config = dict(
    arch='conformer',
    am_softmax_margin=0.2,
    lr=0.0031,
    magnitude_pruning=0.7,
    steps=10100,
    weight_decay=0.2,
    adamw_weight_decay_other_params=0,
)
Rows from block 2 of a small audio embedding model, named by matrix and row number. Rows with one number belong to one neuron. Each number is 500 + 50 x the weight over its row's rms, rounded and kept within 0 to 999. All counts start at 0. Numbers have three digits each.
Before each neuron's rows are labels from the 100 clips, of 14848, where the neuron reaches its highest value: "loudest band" is the band of the loudest frequency at the time of the peak. Only what is clearly more common there than usual is listed. The data: short read English sentences (LibriTTS-R).
# fc1: first MLP up (model.blocks.2.ff1.fc1.weight, 1024x256), inputs 156-207
# fc2: first MLP down (model.blocks.2.ff1.fc2.weight, 256x1024, transposed), outputs 156-207

loudest band: 500 to 1000 Hz; 250 to 500 Hz
fc1.162:641500500500393428500591500500455500500500500375500500500500529500528391500751471500622500530500500500473495528599500500500500500500500500500567500438500585
fc2.162:500502500475562500500428500500500535469492500500473398500500500504468731500380500620500500500480500500500500500500500500500526500626624358500500500495500525

loudest band: 500 to 1000 Hz
fc1.379:500493500484500620500658500500500500544500500533447500467500461500634500500500434500500563500500536500500500562387500500500604500500581500375500438548590500
fc2.379:675542500500518500422500473481437518437500500500578500500540500500500541500500511566500508509424448500543500500594505505500500433500426500500500500491500500

loudest band: 250 to 500 Hz
fc1.565:500500500500500500500500500487500500500500500500500500500500500500500500500500500500500500500500500500500500500500500500201500500500500500500318500534500500
fc2.565:500500500500500500500542500500500500500500500500398500500500677500500500303500631500504500462500500500500500500500500500717664325500500500600500536500500500

loudest band: 250 to 500 Hz
fc1.84:500500500500500500500500500402500500500500500500394500500675594500500500500500500500500548579553500554500500500586500500500500500500412500573373500362500500
fc2.84:500500500559500564500500472500500332500500500500500500500294500500500500500500534500500547500500517436528500500500500500500500500500500500500500500500500409

loudest band: 500 to 1000 Hz
fc1.4:500500500500500500500500500500500732500500591500500500500500500500500500500500500500500515315500500500677500500560500500500500500500545587500500500547500500
fc2.4:500500500500500500500500500500500299500500500500500564500474500500500500522333500500500500500500500607500548642500500500500500500500500500535500500500500500

loudest band: 4000 to 8000 Hz
fc1.42:371500482500500500500500500500500500562694500500408500500500400500500500500500500500500500431500495500386500500308440500500500500610500500500453500500500500
fc2.42:500500528500494500500500500500500405500261500500613500500554558500500547500500500500500554500500457500500500500659472500500500500500531621416500595500500500

loudest band: 4000 to 8000 Hz
fc1.725:500449419500408500500500500500508585500473706500517500500436500500500500500705500568446500500230539465504500500396500500500500500556500503500500500500414433
fc2.725:500500405500531500547530554500500508506501500500500500507500500500500500624500471500433500500680500500500500500500500500500500500500568500500500500533555569

loudest band: 4000 to 8000 Hz
fc1.364:500409500500570500500500538500500500500313500500500500500387500544500337500517500500500500500500500498500500500500500500490500500500500500500500500500500500
fc2.364:369488500570500500628500500500500492500500510500500500500500500500474500500500532500500500563500500500500500500500595500500379500500500500500500471500500500

loudest band: 500 to 1000 Hz
fc1.630:500500500500500500500416500500500500540500500500500500500500500500500500500450399500500500500500500500500500500500589500526500525500500500500500500500374500
fc2.630:500500500500500500637500500500500386500378500500500500500500500500500500500500500500500500500500500500536500380500500500500500448500500500500500430500776500

loudest band: 500 to 1000 Hz
fc1.388:500500500500415500500500500500639500500421444500500500333500500567500500500500500462500500500572500500653509500528500367500500524500500500500500500593500605
fc2.388:500500500500500661571500500500500500500500560500481500679500547493612439500548500314547500500500500500462578500500500500495500500391500500529500500515500500

loudest band: 2000 to 4000 Hz; 4000 to 8000 Hz
fc1.20:500608500336500500500500500400500500500500348500389500500500500423500500500656519500749500390500500500500500513478482500500500563500500500500500500386500500
fc2.20:500500500500500500478500500500500500656500656447500500308484754540500500500500500500500500500500384500500500442500500492500500500500500500500500500500471500

loudest band: 4000 to 8000 Hz
fc1.255:500372500500500631500500500491480500500321500500402500500589500500404500500500500527382500500500500528500500500500500500500570500760500500543503500500527500
fc2.255:500548500500500520500500556450500500500500500336500526500500396500500528389534500483500500500500500500500500487627579500576500508500500500539391500602500500

loudest band: 4000 to 8000 Hz
fc1.160:500500393500500500500463500500500500500500500500515525602580500500500500500653427500534509500500500500500500500500500500500394652500500500500500418500500533
fc2.160:500615500590500500433675500500691500409500500523500500373500500525500500590500500500500500500500484528500500487500374500500500358500500500479500489642492500

loudest band: 500 to 1000 Hz
fc1.346:500500500500500500500500500500500500500499500500500500500535500491500500500482409500500740550500500443500489500369500529500500500404500500500560500427500500
fc2.346:500500476384645500500500500443500500500500525500500496402500500500500500564444491504500500440500456500500500500500328500500500500500435500522316450500500500

loudest band: 250 to 500 Hz
fc1.716:500525500500500500500500500500500534500500500474241610435366500500500500500383500500500500500589500500500500500500582500500500500500410500500500500500500500
fc2.716:500500500500500500500500500500500500500500474519893500500500500500500500500500500500500500500500500500500500500500500500500500602500500500500463500500500500

loudest band: 500 to 1000 Hz; 250 to 500 Hz
fc1.445:500500557532500500407500500500500500500500540500500500492500500500500500695390500500594500500500493500500500500500500294500500501500389529366500500500500480
fc2.445:624500406469500500500500500500424500500500491500500511500500500500500545273369482500497526500500500551490548337500500673608500500500632387622500500475500500

loudest band: 250 to 500 Hz
fc1.155:500500500500500500500500789465500500500500500500500500500736500478500500500500389461500637500500500500500500500628468487488500500500500449500500500500378532
fc2.155:500500500500500500500497232500500500500500500500500500500158500500606594500507500500471500500500500500500500500500500500500500500479442500500500500500665500

loudest band: 4000 to 8000 Hz
fc1.353:247500500516594481441486500358604500601500555500607500500372500537500500500500500500422500483500530500500500500500500536500500556500500500500500500500500500
fc2.353:761527500500469500500500471500500553452567413500500500478519527430500604500500500500594500500616500500380469500500500474448448500500623500500500500500500500

loudest band: 500 to 1000 Hz
fc1.103:500500500500500500520500335500500500500500500500500493500500500411500500500479565500500500500500500500500500500500500500500500500532500490500447496500537500
fc2.103:500430500500500500500500500500510500500500500500500489422500500500500342500500500592416434500500586500500500349500500500405427500341341464500500500500500500

loudest band: 500 to 1000 Hz
fc1.470:500500500500500500500500500394500500481500500406500500500500529312500500500630392500500500443500480500514526500500500500456517522584500500500500500500500500
fc2.470:500500563645447500615500395500606500500500500587460500500450512710500500500500500500500500500600500608362500500604500500500500561500500500430465500500500535

loudest band: 4000 to 8000 Hz
fc1.600:500510500500483616500462735500472500528500496500304500444525500500500378500537500500500500500500500508441435500571500493500490406500500500500500500500439500
fc2.600:500500472360506500500553500500409603532424500536500500500500376500500578433554500500500568500500602518500500484500500500500406500529500500437500576500500424

loudest band: 250 to 500 Hz
fc1.591:500500468500500500500515500500500500581500500500500500448500500492477498500330500448633505479500474565465443528500500424500344500500500633500507500500500500
fc2.591:500500500493500500500476500590585500500500500500500500500500500500500500500500500500444500500500500500500500459528500406694504481500422500500378526556431500

loudest band: 500 to 1000 Hz
fc1.414:481445577502500504500462500500500500396500500500500611500485500537500500480547500500500500500585500500461580500429500500578500488500500500466397500451411500
fc2.414:520589500500500500376479500475500430500500500607500500500500500579612508500500500518481450500560496423500500544500500422500500500593446500579500416656500500

loudest band: 500 to 1000 Hz; 250 to 500 Hz
fc1.442:522613564439500402491500500511448500548500500572500500500500439500500540500588500500530500500387500718500500500461548500397449514500495493500500500475500593
fc2.442:500516500500500648500500500497500436590475500500500500406460500477500500478500500500500500516500443500500500500500344400418531500500500610500500500500500517

loudest band: 250 to 500 Hz; 500 to 1000 Hz
fc1.50:500500500500500500500415430500500435500448500673500500500500500500500500500500500500363535500500500452474500500500500500500500500500305500500567500500500500
fc2.50:500522483500500500429500500500500615397500500441500500500512500500500500500500500500704500500469500500500500500500577500500500500500674500500500500500457500

loudest band: 4000 to 8000 Hz; 2000 to 4000 Hz
fc1.30:500319539500500500500500618583500500479359514500542500616464500500500500512500409564500500500500500500500500500500500447500500500500500489500421543500459500
fc2.30:500548500500500500526500500500366500500500488500425500500500500571500500500500500500500500578714432500581500500500500520500500500570500500500500500653557500

loudest band: 4000 to 8000 Hz
fc1.522:500500500483500416500500500500500373500500406500500500500500500500500414500500500500500500500635500585567500500500469500500409500500500392500500500500533500
fc2.522:500500500583544585500500500500500500500500626500500652500500552500573500455562500500500357457500500411500500500500500420500500500500521528500500500500500441

loudest band: 4000 to 8000 Hz
fc1.482:500500387497500500500500500500500500500500500500500500500480500500500573550500500500522500500500500500500500500500553500500500500500500502500500470500500500
fc2.482:500500500500500500500531500500500500500500500500500500500532397500500493383500500393500500500557482386423500500500500500500615500500500500500437500627500535

loudest band: 250 to 500 Hz
fc1.219:500563631249332500500500500500500500500500513500500500500394500500500606500500500500536500382500500506500500500500500593500500500500478500568474500500500500
fc2.219:500500500624500500500500637485500626500500500500500500500618500500500500500500500500500500630500500500500500500500500500500559526500337500500500500500500500

loudest band: 250 to 500 Hz
fc1.232:480500417500500491500500500500500549500500500407500544500500635500500500500500500500500558500500500500500500596500500500478500500500500500500500553341500500
fc2.232:703500500500500500500500500500500500500500481500359612500441563500404500500532500500266500500500500500500500500517500500500500500500500500459500401676500500

loudest band: 4000 to 8000 Hz
fc1.73:500500500500500500500424530500500500500407500500500500500500540500682500500604500500500500500500567500500500500595500500500500500500500537500481500412657500
fc2.73:500500500507500591598500500500500570500500500650500500500427500500500500500500500571500500500500500500500500500500346500500500513500500500510500583500488500

loudest band: 250 to 500 Hz
fc1.464:500500532430500500500568500500500500606500500500500500488475500500538408500500500646401500500500686500500500450500500500500500500500500500500500622500526500
fc2.464:500500500428476500498500395500456500364500565500500500507500500500529500559497500319667500500500441500500500500500500500500500500529500358500437500500500509

loudest band: 250 to 500 Hz
fc1.561:500490500500500424500549500500500500500500633500500500500500500500500491500500536521500500500500432500500500500500500500500385500500503500420443500500500500
fc2.561:480500495500643500500500592513500500467500500500409500500500500500500500467500500500407616500499550538500500354500500500500613500640500500500500500500500264

loudest band: 250 to 500 Hz
fc1.19:479500500478500520500543500500481500460500500500500500547496420500515677481532500500500500500555500549500500500534500489533500599627500500500664500500500522
fc2.19:500552549513496545498500500500475500556418529500577496500500511500403500500500500488500354500500500528500500500304500500495500500500484450377445500500478463

loudest band: 500 to 1000 Hz
fc1.697:446500500413500500635353500500500500500486490610500500500500612540519500500500500445500500500500500500500500353500500500500500500500500500500686500500546500
fc2.697:511661500659500500422688500500500572500500500500500500500500436500500500500500561500558500500500577462416491701500403500500668500500500500500380500500500500

loudest band: 500 to 1000 Hz
fc1.564:529500425500500485500500422500500584500500500500433500554500500500500500500492492378500500500500500500495500621500500657500500502500500701498500500500469408
fc2.564:500500500500500603506478500539500500500500500419500500500544500500500500388389500639577500500500500500500500500625500500576500500384500500500500500550604500

loudest band: 250 to 500 Hz
fc1.300:469500525390500512500500500391390500376500500412541500524500500500539500428500500500500500500500500500500500518500500519632500500485497624500535578500500399
fc2.300:505536500500500500500518500500500709500510500465500500547462500500500500500500500500500453606519500500468542500505500500500639500440500441595500500500500603

loudest band: 500 to 1000 Hz
fc1.558:655500500500500422624540500621500617408500461461500500482500500500500500500500488500521561500500500500500500500500500594500500500500434500500341500500500500
fc2.558:575500500643500470360500500500535423500500500500500471410500500493500503523500500500500500500513530500500500499500466500500500500500500547500629500569500500

loudest band: 500 to 1000 Hz; 250 to 500 Hz
fc1.161:500500500500500514541509531521500591500500495472500527500540440500571545571500500477475568464459455556500474500500410500504562500500500485500500500503500609
fc2.161:392491500500500496500500500500540500500500500500442378500536509426447500500484500631500424429464500500269543500500500500500541549500504563500500432500500624

loudest band: 250 to 500 Hz
fc1.668:500412519485548527500500449500511500445500500500500500500428500524604500500500500500635500500500583500500500578500514500500500500500500500500603500500604500
fc2.668:500500295500440500436500500500500500500396500500500500659647500421456622500500500500500500500500500500500478500500500500500500500500500340500500551500330500

loudest band: 250 to 500 Hz
fc1.342:435495494500500500500500500500651500511660500380500500500500500500579500500500386582500500500532500586500500491500412500385430500500548500440341500415469500
fc2.342:543578445500564500387500459500500500500500538401500500500500500500500500500500542500387291500500500500383614500500391500500500500500500500491500497604500387

loudest band: 4000 to 8000 Hz
fc1.728:500500500500579500500500500500500399500335500384500500535500336500500466500500500500500500500500500541456594500500500500361500500609500678500500500500597500
fc2.728:500387500563500500564500500500500500500500500500500500459500500500500500500500500523500500500500500500500500500500500443500500573500500500500500500500500500