Rows from block 3 of a small audio embedding model, named by matrix and row number. Rows with one number belong to one neuron. Each number is 50 + 15 x the weight over its row's rms, rounded and kept within 0 to 99. All counts start at 0.
After each neuron's rows are labels from the 100 clips, of 14848, where the neuron reaches its highest value: "responds to" is what is common among them. Only what is clearly more common there than usual is listed. The data: short read English sentences (LibriTTS-R). In brackets: how many of the 100.
# fc1: first MLP up (model.blocks.3.ff1.fc1.weight, 1024x256), inputs 128-191
# fc2: first MLP down (model.blocks.3.ff1.fc2.weight, 256x1024, transposed), outputs 128-191

fc1.634:50 50 50 50 43 50 32 13 50 50 50 76 50 50 50 72 50 44 50 50 50 90 63 50 50 50 58 50 50 50 50 99 50 50 50 55 50 50 59 50 50 50 50 50 41 50 50 50 50 50 50 50 50 50 50 45 50 50 50 51 50 50 50 26
fc2.634:08 50 65 44 50 50 50 31 34 36 50 50 50 50 50 50 50 50 50 81 50 38 50 50 50 50 50 50 50 93 99 50 50 50 29 50 50 50 50 50 50 50 36 54 50 34 33 50 50 50 50 52 50 50 50 50 50 50 50 55 74 50 50 50
responds to: voice: male (82)

fc1.765:50 50 50 50 50 50 50 50 50 50 50 50 50 50 50 50 50 50 86 50 50 99 50 50 50 50 50 50 50 50 50 50 50 36 50 50 88 50 50 50 50 50 59 50 50 50 50 50 50 50 50 50 28 50 99 50 50 17 52 50 50 50 50 55
fc2.765:50 50 50 05 50 50 50 50 50 50 50 50 10 50 50 51 50 50 50 50 50 00 89 50 50 50 47 50 50 50 50 50 50 50 50 20 50 50 50 50 50 50 50 50 43 01 50 50 50 50 50 50 50 50 50 50 50 40 39 13 50 50 50 50
responds to: voice: male (99)

fc1.423:50 50 71 48 13 19 50 50 54 50 60 18 50 60 50 50 50 50 50 50 50 50 50 50 50 50 50 50 50 50 50 87 40 21 65 50 50 50 00 50 50 50 50 53 50 24 50 50 50 50 50 41 50 50 50 34 50 50 81 50 50 50 50 50
fc2.423:50 50 50 50 50 50 50 77 50 73 50 98 50 50 44 50 50 50 50 17 85 54 50 66 50 56 50 35 99 68 50 14 64 50 50 50 76 25 50 50 50 50 50 15 50 50 39 47 50 43 50 50 50 48 50 41 50 50 50 50 50 50 50 50
responds to: voice: male (97)

fc1.283:50 53 11 50 50 50 52 33 50 23 50 50 50 16 50 50 50 50 50 99 50 50 50 50 41 23 50 99 50 50 50 50 50 50 50 44 50 50 50 50 50 50 50 50 50 24 50 50 50 50 89 35 50 35 50 50 00 50 31 13 44 07 30 54
fc2.283:50 50 56 50 50 50 50 25 31 64 50 50 49 50 66 50 50 77 50 50 50 50 50 50 58 50 50 06 50 50 50 63 50 50 22 50 50 50 51 50 50 50 50 95 50 50 50 50 50 62 50 50 50 50 50 50 50 50 69 50 50 50 50 50
responds to: voice: female (95)

fc1.26:46 50 50 50 50 63 50 50 70 50 50 50 50 50 48 50 28 50 30 63 43 50 50 50 50 50 53 66 50 50 50 60 50 50 50 50 50 50 50 50 50 50 50 50 50 50 27 50 50 50 50 28 23 50 50 50 23 50 69 40 21 50 50 50
fc2.26:88 50 50 64 50 25 50 79 50 50 50 86 50 50 50 50 50 50 80 49 47 50 50 50 50 50 11 59 50 50 50 50 50 50 50 21 37 50 50 10 50 54 48 50 50 50 50 62 50 55 50 65 50 25 50 81 50 50 50 55 50 50 50 27
responds to: voice: female (100)

fc1.45:50 50 88 99 50 38 40 50 50 47 86 50 50 50 50 50 54 48 50 50 50 50 50 50 37 50 01 50 50 99 50 47 42 45 50 50 50 55 50 50 50 50 58 93 50 50 82 50 50 50 50 50 50 00 58 50 50 64 50 99 50 50 50 50
fc2.45:70 50 50 13 50 50 50 50 53 50 12 39 47 50 50 50 29 50 50 60 21 50 47 50 50 50 50 50 50 50 42 50 57 50 50 64 50 50 50 50 50 32 50 40 50 82 59 50 02 99 50 50 50 53 50 65 38 50 50 52 50 50 50 50
responds to: voice: female (99)

fc1.121:50 50 30 50 50 50 50 37 73 67 50 50 50 50 50 50 50 68 50 50 50 50 50 50 50 50 50 50 50 50 51 52 50 48 99 50 65 50 50 50 38 65 53 50 50 99 50 59 03 54 50 50 50 50 50 50 50 40 50 50 50 41 46 50
fc2.121:50 50 99 44 65 50 16 46 45 50 38 50 50 63 59 17 50 34 35 50 50 50 50 22 50 16 57 50 76 50 52 50 74 52 50 50 50 27 50 26 47 77 76 64 60 50 70 51 84 50 50 35 33 50 50 50 50 04 50 50 50 26 41 50
responds to: voice: female (100)

fc1.137:50 50 43 50 26 50 50 28 07 68 50 53 61 91 50 99 41 50 09 35 50 45 50 50 41 50 50 41 48 50 50 83 50 50 48 50 50 50 50 50 57 11 42 37 50 50 50 56 50 29 50 50 33 53 71 50 20 50 49 49 54 50 50 50
fc2.137:41 24 46 50 24 50 50 80 50 33 50 50 24 50 53 50 68 05 99 50 50 55 64 50 50 66 59 50 45 50 50 50 55 50 50 50 44 51 39 50 35 50 50 50 62 19 50 50 50 59 50 50 41 45 50 50 20 50 54 54 50 50 66 36
responds to: voice: male (100)