From a checkpoint of a small audio embedding model: width 256.
Rows from block 3 of a small audio embedding model, named by matrix and row number. Rows with one number belong to one neuron. Each number is 128 + 24 x the weight over its row's rms, rounded and kept within 0 to 255. All counts start at 0. Numbers have three digits each.
After each neuron's rows are labels from the 100 clips, of 14848, where the neuron reaches its highest value: "responds to" is what is common among them; "loudest band" is the band of the loudest frequency at the time of the peak. Only what is clearly more common there than usual is listed. The data: short read English sentences (LibriTTS-R). In brackets: how many of the 100, against the usual share in percent.
# fc1: first MLP up (model.blocks.3.ff1.fc1.weight, 1024x256), inputs 64-127
# fc2: first MLP down (model.blocks.3.ff1.fc2.weight, 256x1024, transposed), outputs 64-127

fc1.449:128128120107128128067106128128128165128188128067128180128128128128139128128128126139128146128128111128105048151128113128121083090128127096177128128120166142128128128128128128118115128128128112
fc2.449:170129128128151145128128126091171128130128128128117128128128128141111128132128128128128076188020128113128128128177130094128128164168131149128128128128128128162132128128128109128102128142128128
responds to: voice: male (99 vs 46.2)
loudest band: 250 to 500 Hz (36 vs 12.2)

fc1.353:128128128128124128170128120117128128075128128128128128128128164128128128134128126164128146128128128160131045180128142164049128128128145128164131136128128155150107128152077128102128173128128128
fc2.353:128128093128128128131064128183128128112110192128128128128128128128128128128128083118128128128124128128128128128166128128128148107128128128128158128128127128121128128128128153128132128156128128
responds to: voice: male (78 vs 46.2)
loudest band: 500 to 1000 Hz (30 vs 5.7)

fc1.273:128128128128166128128128128128128128128128137128128128128128128128128128091128128079128128128177110128128128113128172128128128128128128128128128128128237128128212128159057043086128138128128128
fc2.273:045128128128128128133128128128128128128128145128185128128128128128092160143128128128128128171128128128092093138128146128101128128128155128107128128128081169128034128106128128128128128079128128
responds to: voice: male (88 vs 46.2)
loudest band: 250 to 500 Hz (30 vs 12.2)

fc1.113:128128128075128128128128130128128189128129128128128093128184128128145128128128128128058128128181239128128062128158128128128128128128128128128093128128128116079128128117128136132128176075165128
fc2.113:128114154128109128102128187128128128130128128128163128128128128128129128128158128166180128128128000128128128128128128128128128128120128128149062128090128128128165128128128100128128146128158095
responds to: voice: male (87 vs 46.2)
loudest band: 250 to 500 Hz (29 vs 12.2)

fc1.348:128128128120123128128128189128128128128128141128128181177135128128128128128128209166103149128149128128076128128128128128128128128128128128025133128128131128189128235128157128128128128128128128
fc2.348:128128093128128128099101091128058128128128051128128128128095128122128170128135128128128121128128128116155128174128128151128128067128128128128128128128128093128128065198128130096128101128117128
responds to: voice: male (88 vs 46.2)
loudest band: 2000 to 4000 Hz (29 vs 1.9)

fc1.314:128155200128128128125128128128128128128144080128128171128128064158183128128128123128128128128128128128142128144128128128128128128128128128128059128128128128214128170128128111128128128111128128
fc2.314:128128091128128133128128128128128128154095197128128065128128128128070136105128128128128128128128128128128137121128128128128128128128128128128153128128128128050128055128128074185205113128128111
responds to: voice: male (91 vs 46.2)
loudest band: 500 to 1000 Hz (29 vs 5.7)

fc1.388:128128048153128128107128128205128128101128128068145128128128105100148128134128109128092128163128128128128111134128162187052128128151169128108128126141162128128128128128128128128086128093128088
fc2.388:123128168100128128128128128085128128128128128128128128128128107213081128117137175128128128150128121128128150077128100128137128155128128128128117128173128037128052102128162128128189146128128128
responds to: voice: male (99 vs 46.2)
loudest band: 250 to 500 Hz (57 vs 12.2)

fc1.167:073128128128128205128128128100128163128171128050128128128128128128108128128128128128128128128128128168128160128138128117103128128111095128180128128128128128128128124041128128128128128128147110
fc2.167:160128128128128128128128128153128128128128140144123128226128082128128128128128128191128128128128128096128128128128128128203128128148128128095128128128128178128128128128170128128128128128128080
responds to: voice: male (95 vs 46.2)
loudest band: 250 to 500 Hz (33 vs 12.2)

fc1.445:197126128128042128128110128128128128128128128128128082108128128128095128132128153128087128066155084128127151128128128110128128199140128155128128128128128128128128165128218128067128057128128128
fc2.445:128172093128128128128128132128128129128128128145128128137128128114128128128189128190128142128129128128116123121128128128104128128128128113060155128160134128128128110128107128179128179128128128
responds to: voice: male (97 vs 46.2)
loudest band: 250 to 500 Hz (30 vs 12.2)

fc1.320:167134128128128128128128128128161128128164128128128128128128128128128128128096124155128128128128128157128128128149128128140128128128128128128071128128128128128229128128128128128128128052128138
fc2.320:128115128173128128128128149128109128128128128128128128128128128128128128128128128128128128128128128144128103128128128133128128128128128128138128128128128128128020128128128173166128128128128128
responds to: voice: male (92 vs 46.2)
loudest band: 250 to 500 Hz (48 vs 12.2)

fc1.259:058123128128128117128128128115128149064116157160128130128128128128128128153133088128128153052161143197128128128128075128128148179179170128128107066128122128128128128128128128048128128128132128
fc2.259:128128128128128090128128128128128084178128054128128128128128089128128128128128151102172128128117128128128128128128178128091128128128128128128128128128128128128128127128128128171128133123128128
responds to: voice: male (81 vs 46.2)
loudest band: 250 to 500 Hz (31 vs 12.2)

fc1.737:128128128128128128128128128128128161128128128038128105128128120128104128128128106128220128128128105128128128128073128128128075128128148035128128069128128128128095128128128128255128128186128128
fc2.737:128128128128128128180128166128128128128128128128128128112128128128128128128128225128128153177128128128128128112128128128128128255128133128128128128128128128146128128128128128040118128128129128
responds to: voice: male (82 vs 46.2)
loudest band: 500 to 1000 Hz (30 vs 5.7)

fc1.358:128175157128128128071128128128128128128139128128128157128142128182128154128128128128128128058128128128128128128128130128128128121128125128157128119128112128091128128177079128128128141113128128
fc2.358:128128128128128128204171117136084128128128128125144128128128090128128128128128111128128128128084128128128128136099128128128128184131128128128128128128128145125128128193128227128160128128128128
responds to: voice: male (84 vs 46.2)
loudest band: 2000 to 4000 Hz (66 vs 1.9)

fc1.553:091128128128128157128158128158128128128128128128128128128128128182128152128127128179128128128128128251128128128128128197128128128128128190128128128128128200128128128128102159128128138128164128
fc2.553:128138128128128128128128128128128128128120128128128128128128128128091126123128128128210128170128128020128128193128128128146128128128128128128128128128128051128128128128128128128119113128047128
responds to: voice: male (98 vs 46.2)
loudest band: 250 to 500 Hz (55 vs 12.2)

fc1.581:128128128128128128128128128128128128128118128128128128100128128128128228198128128128128128128237128128128128128056128128128103128128128038115128218128128128197128128128128076128143073128128128
fc2.581:174128062128128128179128128128128128128128128110128128128128128128128128128128114128104128128128128150128128128128077128128128128128128128128128128185166128029128128128128128125128128128128128
responds to: voice: female (98 vs 53.8)
loudest band: 4000 to 8000 Hz (55 vs 4.4)

fc1.31:128128128128128107128128128128128075128104128148128128128169128128149128128128121186133128128128128128125128164157128128156128128128169178128128128128128128112128128128128128215128128126128128
fc2.31:128128128128128128128043128128156128128128128128128128128128128128128128128139128128128128096128128128128128145128128128128128128128128128128128202131128128137164128128141128071098128128132128
responds to: voice: male (98 vs 46.2)
loudest band: 250 to 500 Hz (33 vs 12.2)

fc1.144:128128128130084074128142128127128128128128120128158128128128118120120128128082124128128128128128191162109128128128127128053128128160128128128128102089128128128128211128128128097128128128104133
fc2.144:157106144128098128128128109109128194128128128151128128141128128109124105128128128107128128128128062128151120137156132159128128128128122128161090144209154167128128074128176128148128134096128128
responds to: voice: female (99 vs 53.8)
loudest band: 250 to 500 Hz (31 vs 12.2)

fc1.567:083128128113128128128128128128128198089128128128128128110143128128128128128128128128139129128128128128128128176148128110128128128087128040127128128180128128128128128161194128128128080128196104
fc2.567:158128128128128128128128128128128121174128128054128128128128128128144128122047128128117128037152181128108108072079128128128128135131128193128190104128128128109128128072128128128125164112068128
responds to: voice: male (76 vs 46.2)
loudest band: 250 to 500 Hz (36 vs 12.2)

fc1.93:128128128128128128128128009128128128183128128128128107128122128179128084096128128085128128087127128128128128128118128125128128128069072128128128128128128128128128128078128128198128128128128128
fc2.93:081173128153128128128128255094134128128128128128128128128128128067139128128137128128128128128128128128128128128128128128128128128152197134128163128123088128128128128128128128128128120071128128
responds to: voice: male (96 vs 46.2)
loudest band: 500 to 1000 Hz (29 vs 5.7)

fc1.223:128128128128128128128110135128150128128128128128112128128146048128161128128128128128128128128139097128129128128128128128128128183128128128201128128081156128110128128128056093128089128128128128
fc2.223:101139029128128128116128128146061143143093128077128128136127170065128145128128189128128128149128128128128167167128065128128128128128128154149106128128128110154128157128212128113128128128128128
responds to: voice: male (99 vs 46.2)
loudest band: 250 to 500 Hz (37 vs 12.2)

fc1.328:128128111128128128128128128128128128128128128128128128128128128128128128128128168128124202128217203128128077125128128128128128128128128128128183128098128128158128128128161047128128128139053164
fc2.328:128128128149114150128128128128128128128128106128128128128128183128141128128115081087128128128074128128158196128217128128084128128128128128128128128140073128043128128196128255128147128138173128
responds to: voice: male (72 vs 46.2)
loudest band: 250 to 500 Hz (37 vs 12.2)

fc1.666:128128053128112141128128152128128151128128128128128212128128101127128128089104181168158128128128128128094128128128151134128096128135128128128128128128128128128119126128128128114128110096128128
fc2.666:128128178035128128128173200166128128128128128128128128128128128128128209128128128132061153128054128128128128128128128121128158155128078128128147128136128128148128128128161240128128129098096128
responds to: voice: male (100 vs 46.2)
loudest band: 500 to 1000 Hz (35 vs 5.7)

fc1.196:128082128128128128170128128128128128128128128128128128128128128128128128128151128077128094160128128128128128128128128128128123128098128128128128128191128128128128000128128128128128128128128128
fc2.196:128128128128141128128128176128128128128128141128128128135160114189128128098128128239128168128128128128128128116128190114102128128189168128132128128128085128128128245042081128128128128128128128
responds to: voice: male (87 vs 46.2)
loudest band: 250 to 500 Hz (33 vs 12.2)

fc1.490:128128128128128128096128128104128128128128128128128107128241128128106128128168128128223113128128128128128128128128128128128128128088128124117128128128128128113213191097163128128128128128098128
fc2.490:128128144128109128229128128128128128128128128133128128128023128128128156128128128137031205128128110128128128128128128045135128128128122116128128128128128128150066128166128155128128128128128128
responds to: voice: male (83 vs 46.2)
loudest band: 250 to 500 Hz (56 vs 12.2)

fc1.32:127128128112122128128124128128128128128141190176128128168128128128128128107128128159167066124128128128128124128207128128128202167128104128128128128128131164085095128128162134128082128128166128
fc2.32:128128128226219154128128128065153128128111128128128128128128128128128128128134128063190128069128170140128118128128084128128143129114165128128128128109128143132128128092128180128089128128102128
responds to: voice: male (99 vs 46.2)
loudest band: 4000 to 8000 Hz (31 vs 4.4)

fc1.634:128128128124128128128128128128128128128128128128128128094128033093128075147128102255128128153128153128128167106128128128128128128128128077118128128128075128128142128128128128128093128128128128
fc2.634:128128128128128128128128135128128128128232128070125128128177128128128128128126128024128128128118128128128128119128128139128128112128109154128179118128128128128128145128128128128184128128128128
responds to: voice: male (82 vs 46.2)
loudest band: 250 to 500 Hz (45 vs 12.2)

fc1.766:123128128157128211117128128125128128128128117140128128128054128128128128128152119128140128128130148128097128128128128101156132128140128128226128126128128128128118128128128128128000128217128128
fc2.766:128128163128128110128191128128144128128128128085128128128128128172104128128077128128148128128128128128128128128128128128128128128128128128059128102161128128150128128128128128128239083014128128
responds to: voice: male (96 vs 46.2)
loudest band: 250 to 500 Hz (29 vs 12.2)

fc1.570:128128128128128128128128128128128197128128096128128071128128128052151128128128128128174115128128128108128128181167128128128171128128128128128128128128128128128128128128128128128128128128128128
fc2.570:128128128128128060128128128161155128115128128188089128128157128128128128128128128128128128128128128122128164012128128128128128128128099128128128128128128128128168128128128128128128128155128102
responds to: voice: female (100 vs 53.8)
loudest band: 250 to 500 Hz (40 vs 12.2); 500 to 1000 Hz (25 vs 5.7)

fc1.288:128128128128146106149128128128204012128128128109160128128108114128128128128149098128082127128167164181128128151138128128176128144139128096128119176133153128128128128166128128166100128128128128
fc2.288:147145088082128128128109089128128146148167128128128112143128070128120128128128131100128128146128079128128128126128106143128128128128067128128128128128102128128128151128108128085103137180128152
responds to: voice: female (94 vs 53.8)
loudest band: 250 to 500 Hz (39 vs 12.2)

fc1.137:201104094166128128087128197091128128128128128128114139128151128128130163128051128128092128116107128128128090160147128128128128146118128103172128116128128128191126128073144116111068080106128089
fc2.137:071128100128128129128128128128128128128128128170125128128119128153128128128177116128170067065086158154086128128128128091128128128085128128134128128127128193129128128126128105128128128128128145
responds to: voice: male (100 vs 46.2)
loudest band: 250 to 500 Hz (39 vs 12.2)

fc1.179:128128104128216128128138128128128128128128128075128128100183129141046124123143128128128128128128128128128111128191132128128128128128128128128100128128128044078170128128128128128128128128128128
fc2.179:128155090128128128162128128128128128128129128151122128140128128128209128128128128128071092173128128147128128128051128128128128128128128128114110121128144128128128184128128128128128128116128094
responds to: voice: male (95 vs 46.2)
loudest band: 250 to 500 Hz (45 vs 12.2)

fc1.520:128128090128149128128128128128128128138128128120128128128128128128128151128183128128128128190128128128128128128128128128128128200128070128137128128128139153000128128128128128128128128128128128
fc2.520:128128128128128149128177099128128128128128128128128128128128128128128128128128128128128128128128128128128128128128128128128128128101128124128128128128128019221128091028128092128128128128128128
responds to: voice: male (100 vs 46.2)
loudest band: 4000 to 8000 Hz (35 vs 4.4)

fc1.402:128128121143128128128128128128128128128128128128128128128128128128036128128128128137128128128128090128128128114141150128029093128128128128128152128128135128190128128192174128128128128180128128
fc2.402:128124155094128128128162188128128128128128128134128128128128128128197179128207128128128051128128128128128128128128103128191128128086128128128128128128128128128128128128128128128128128128128104
responds to: voice: female (98 vs 53.8)
loudest band: 500 to 1000 Hz (30 vs 5.7)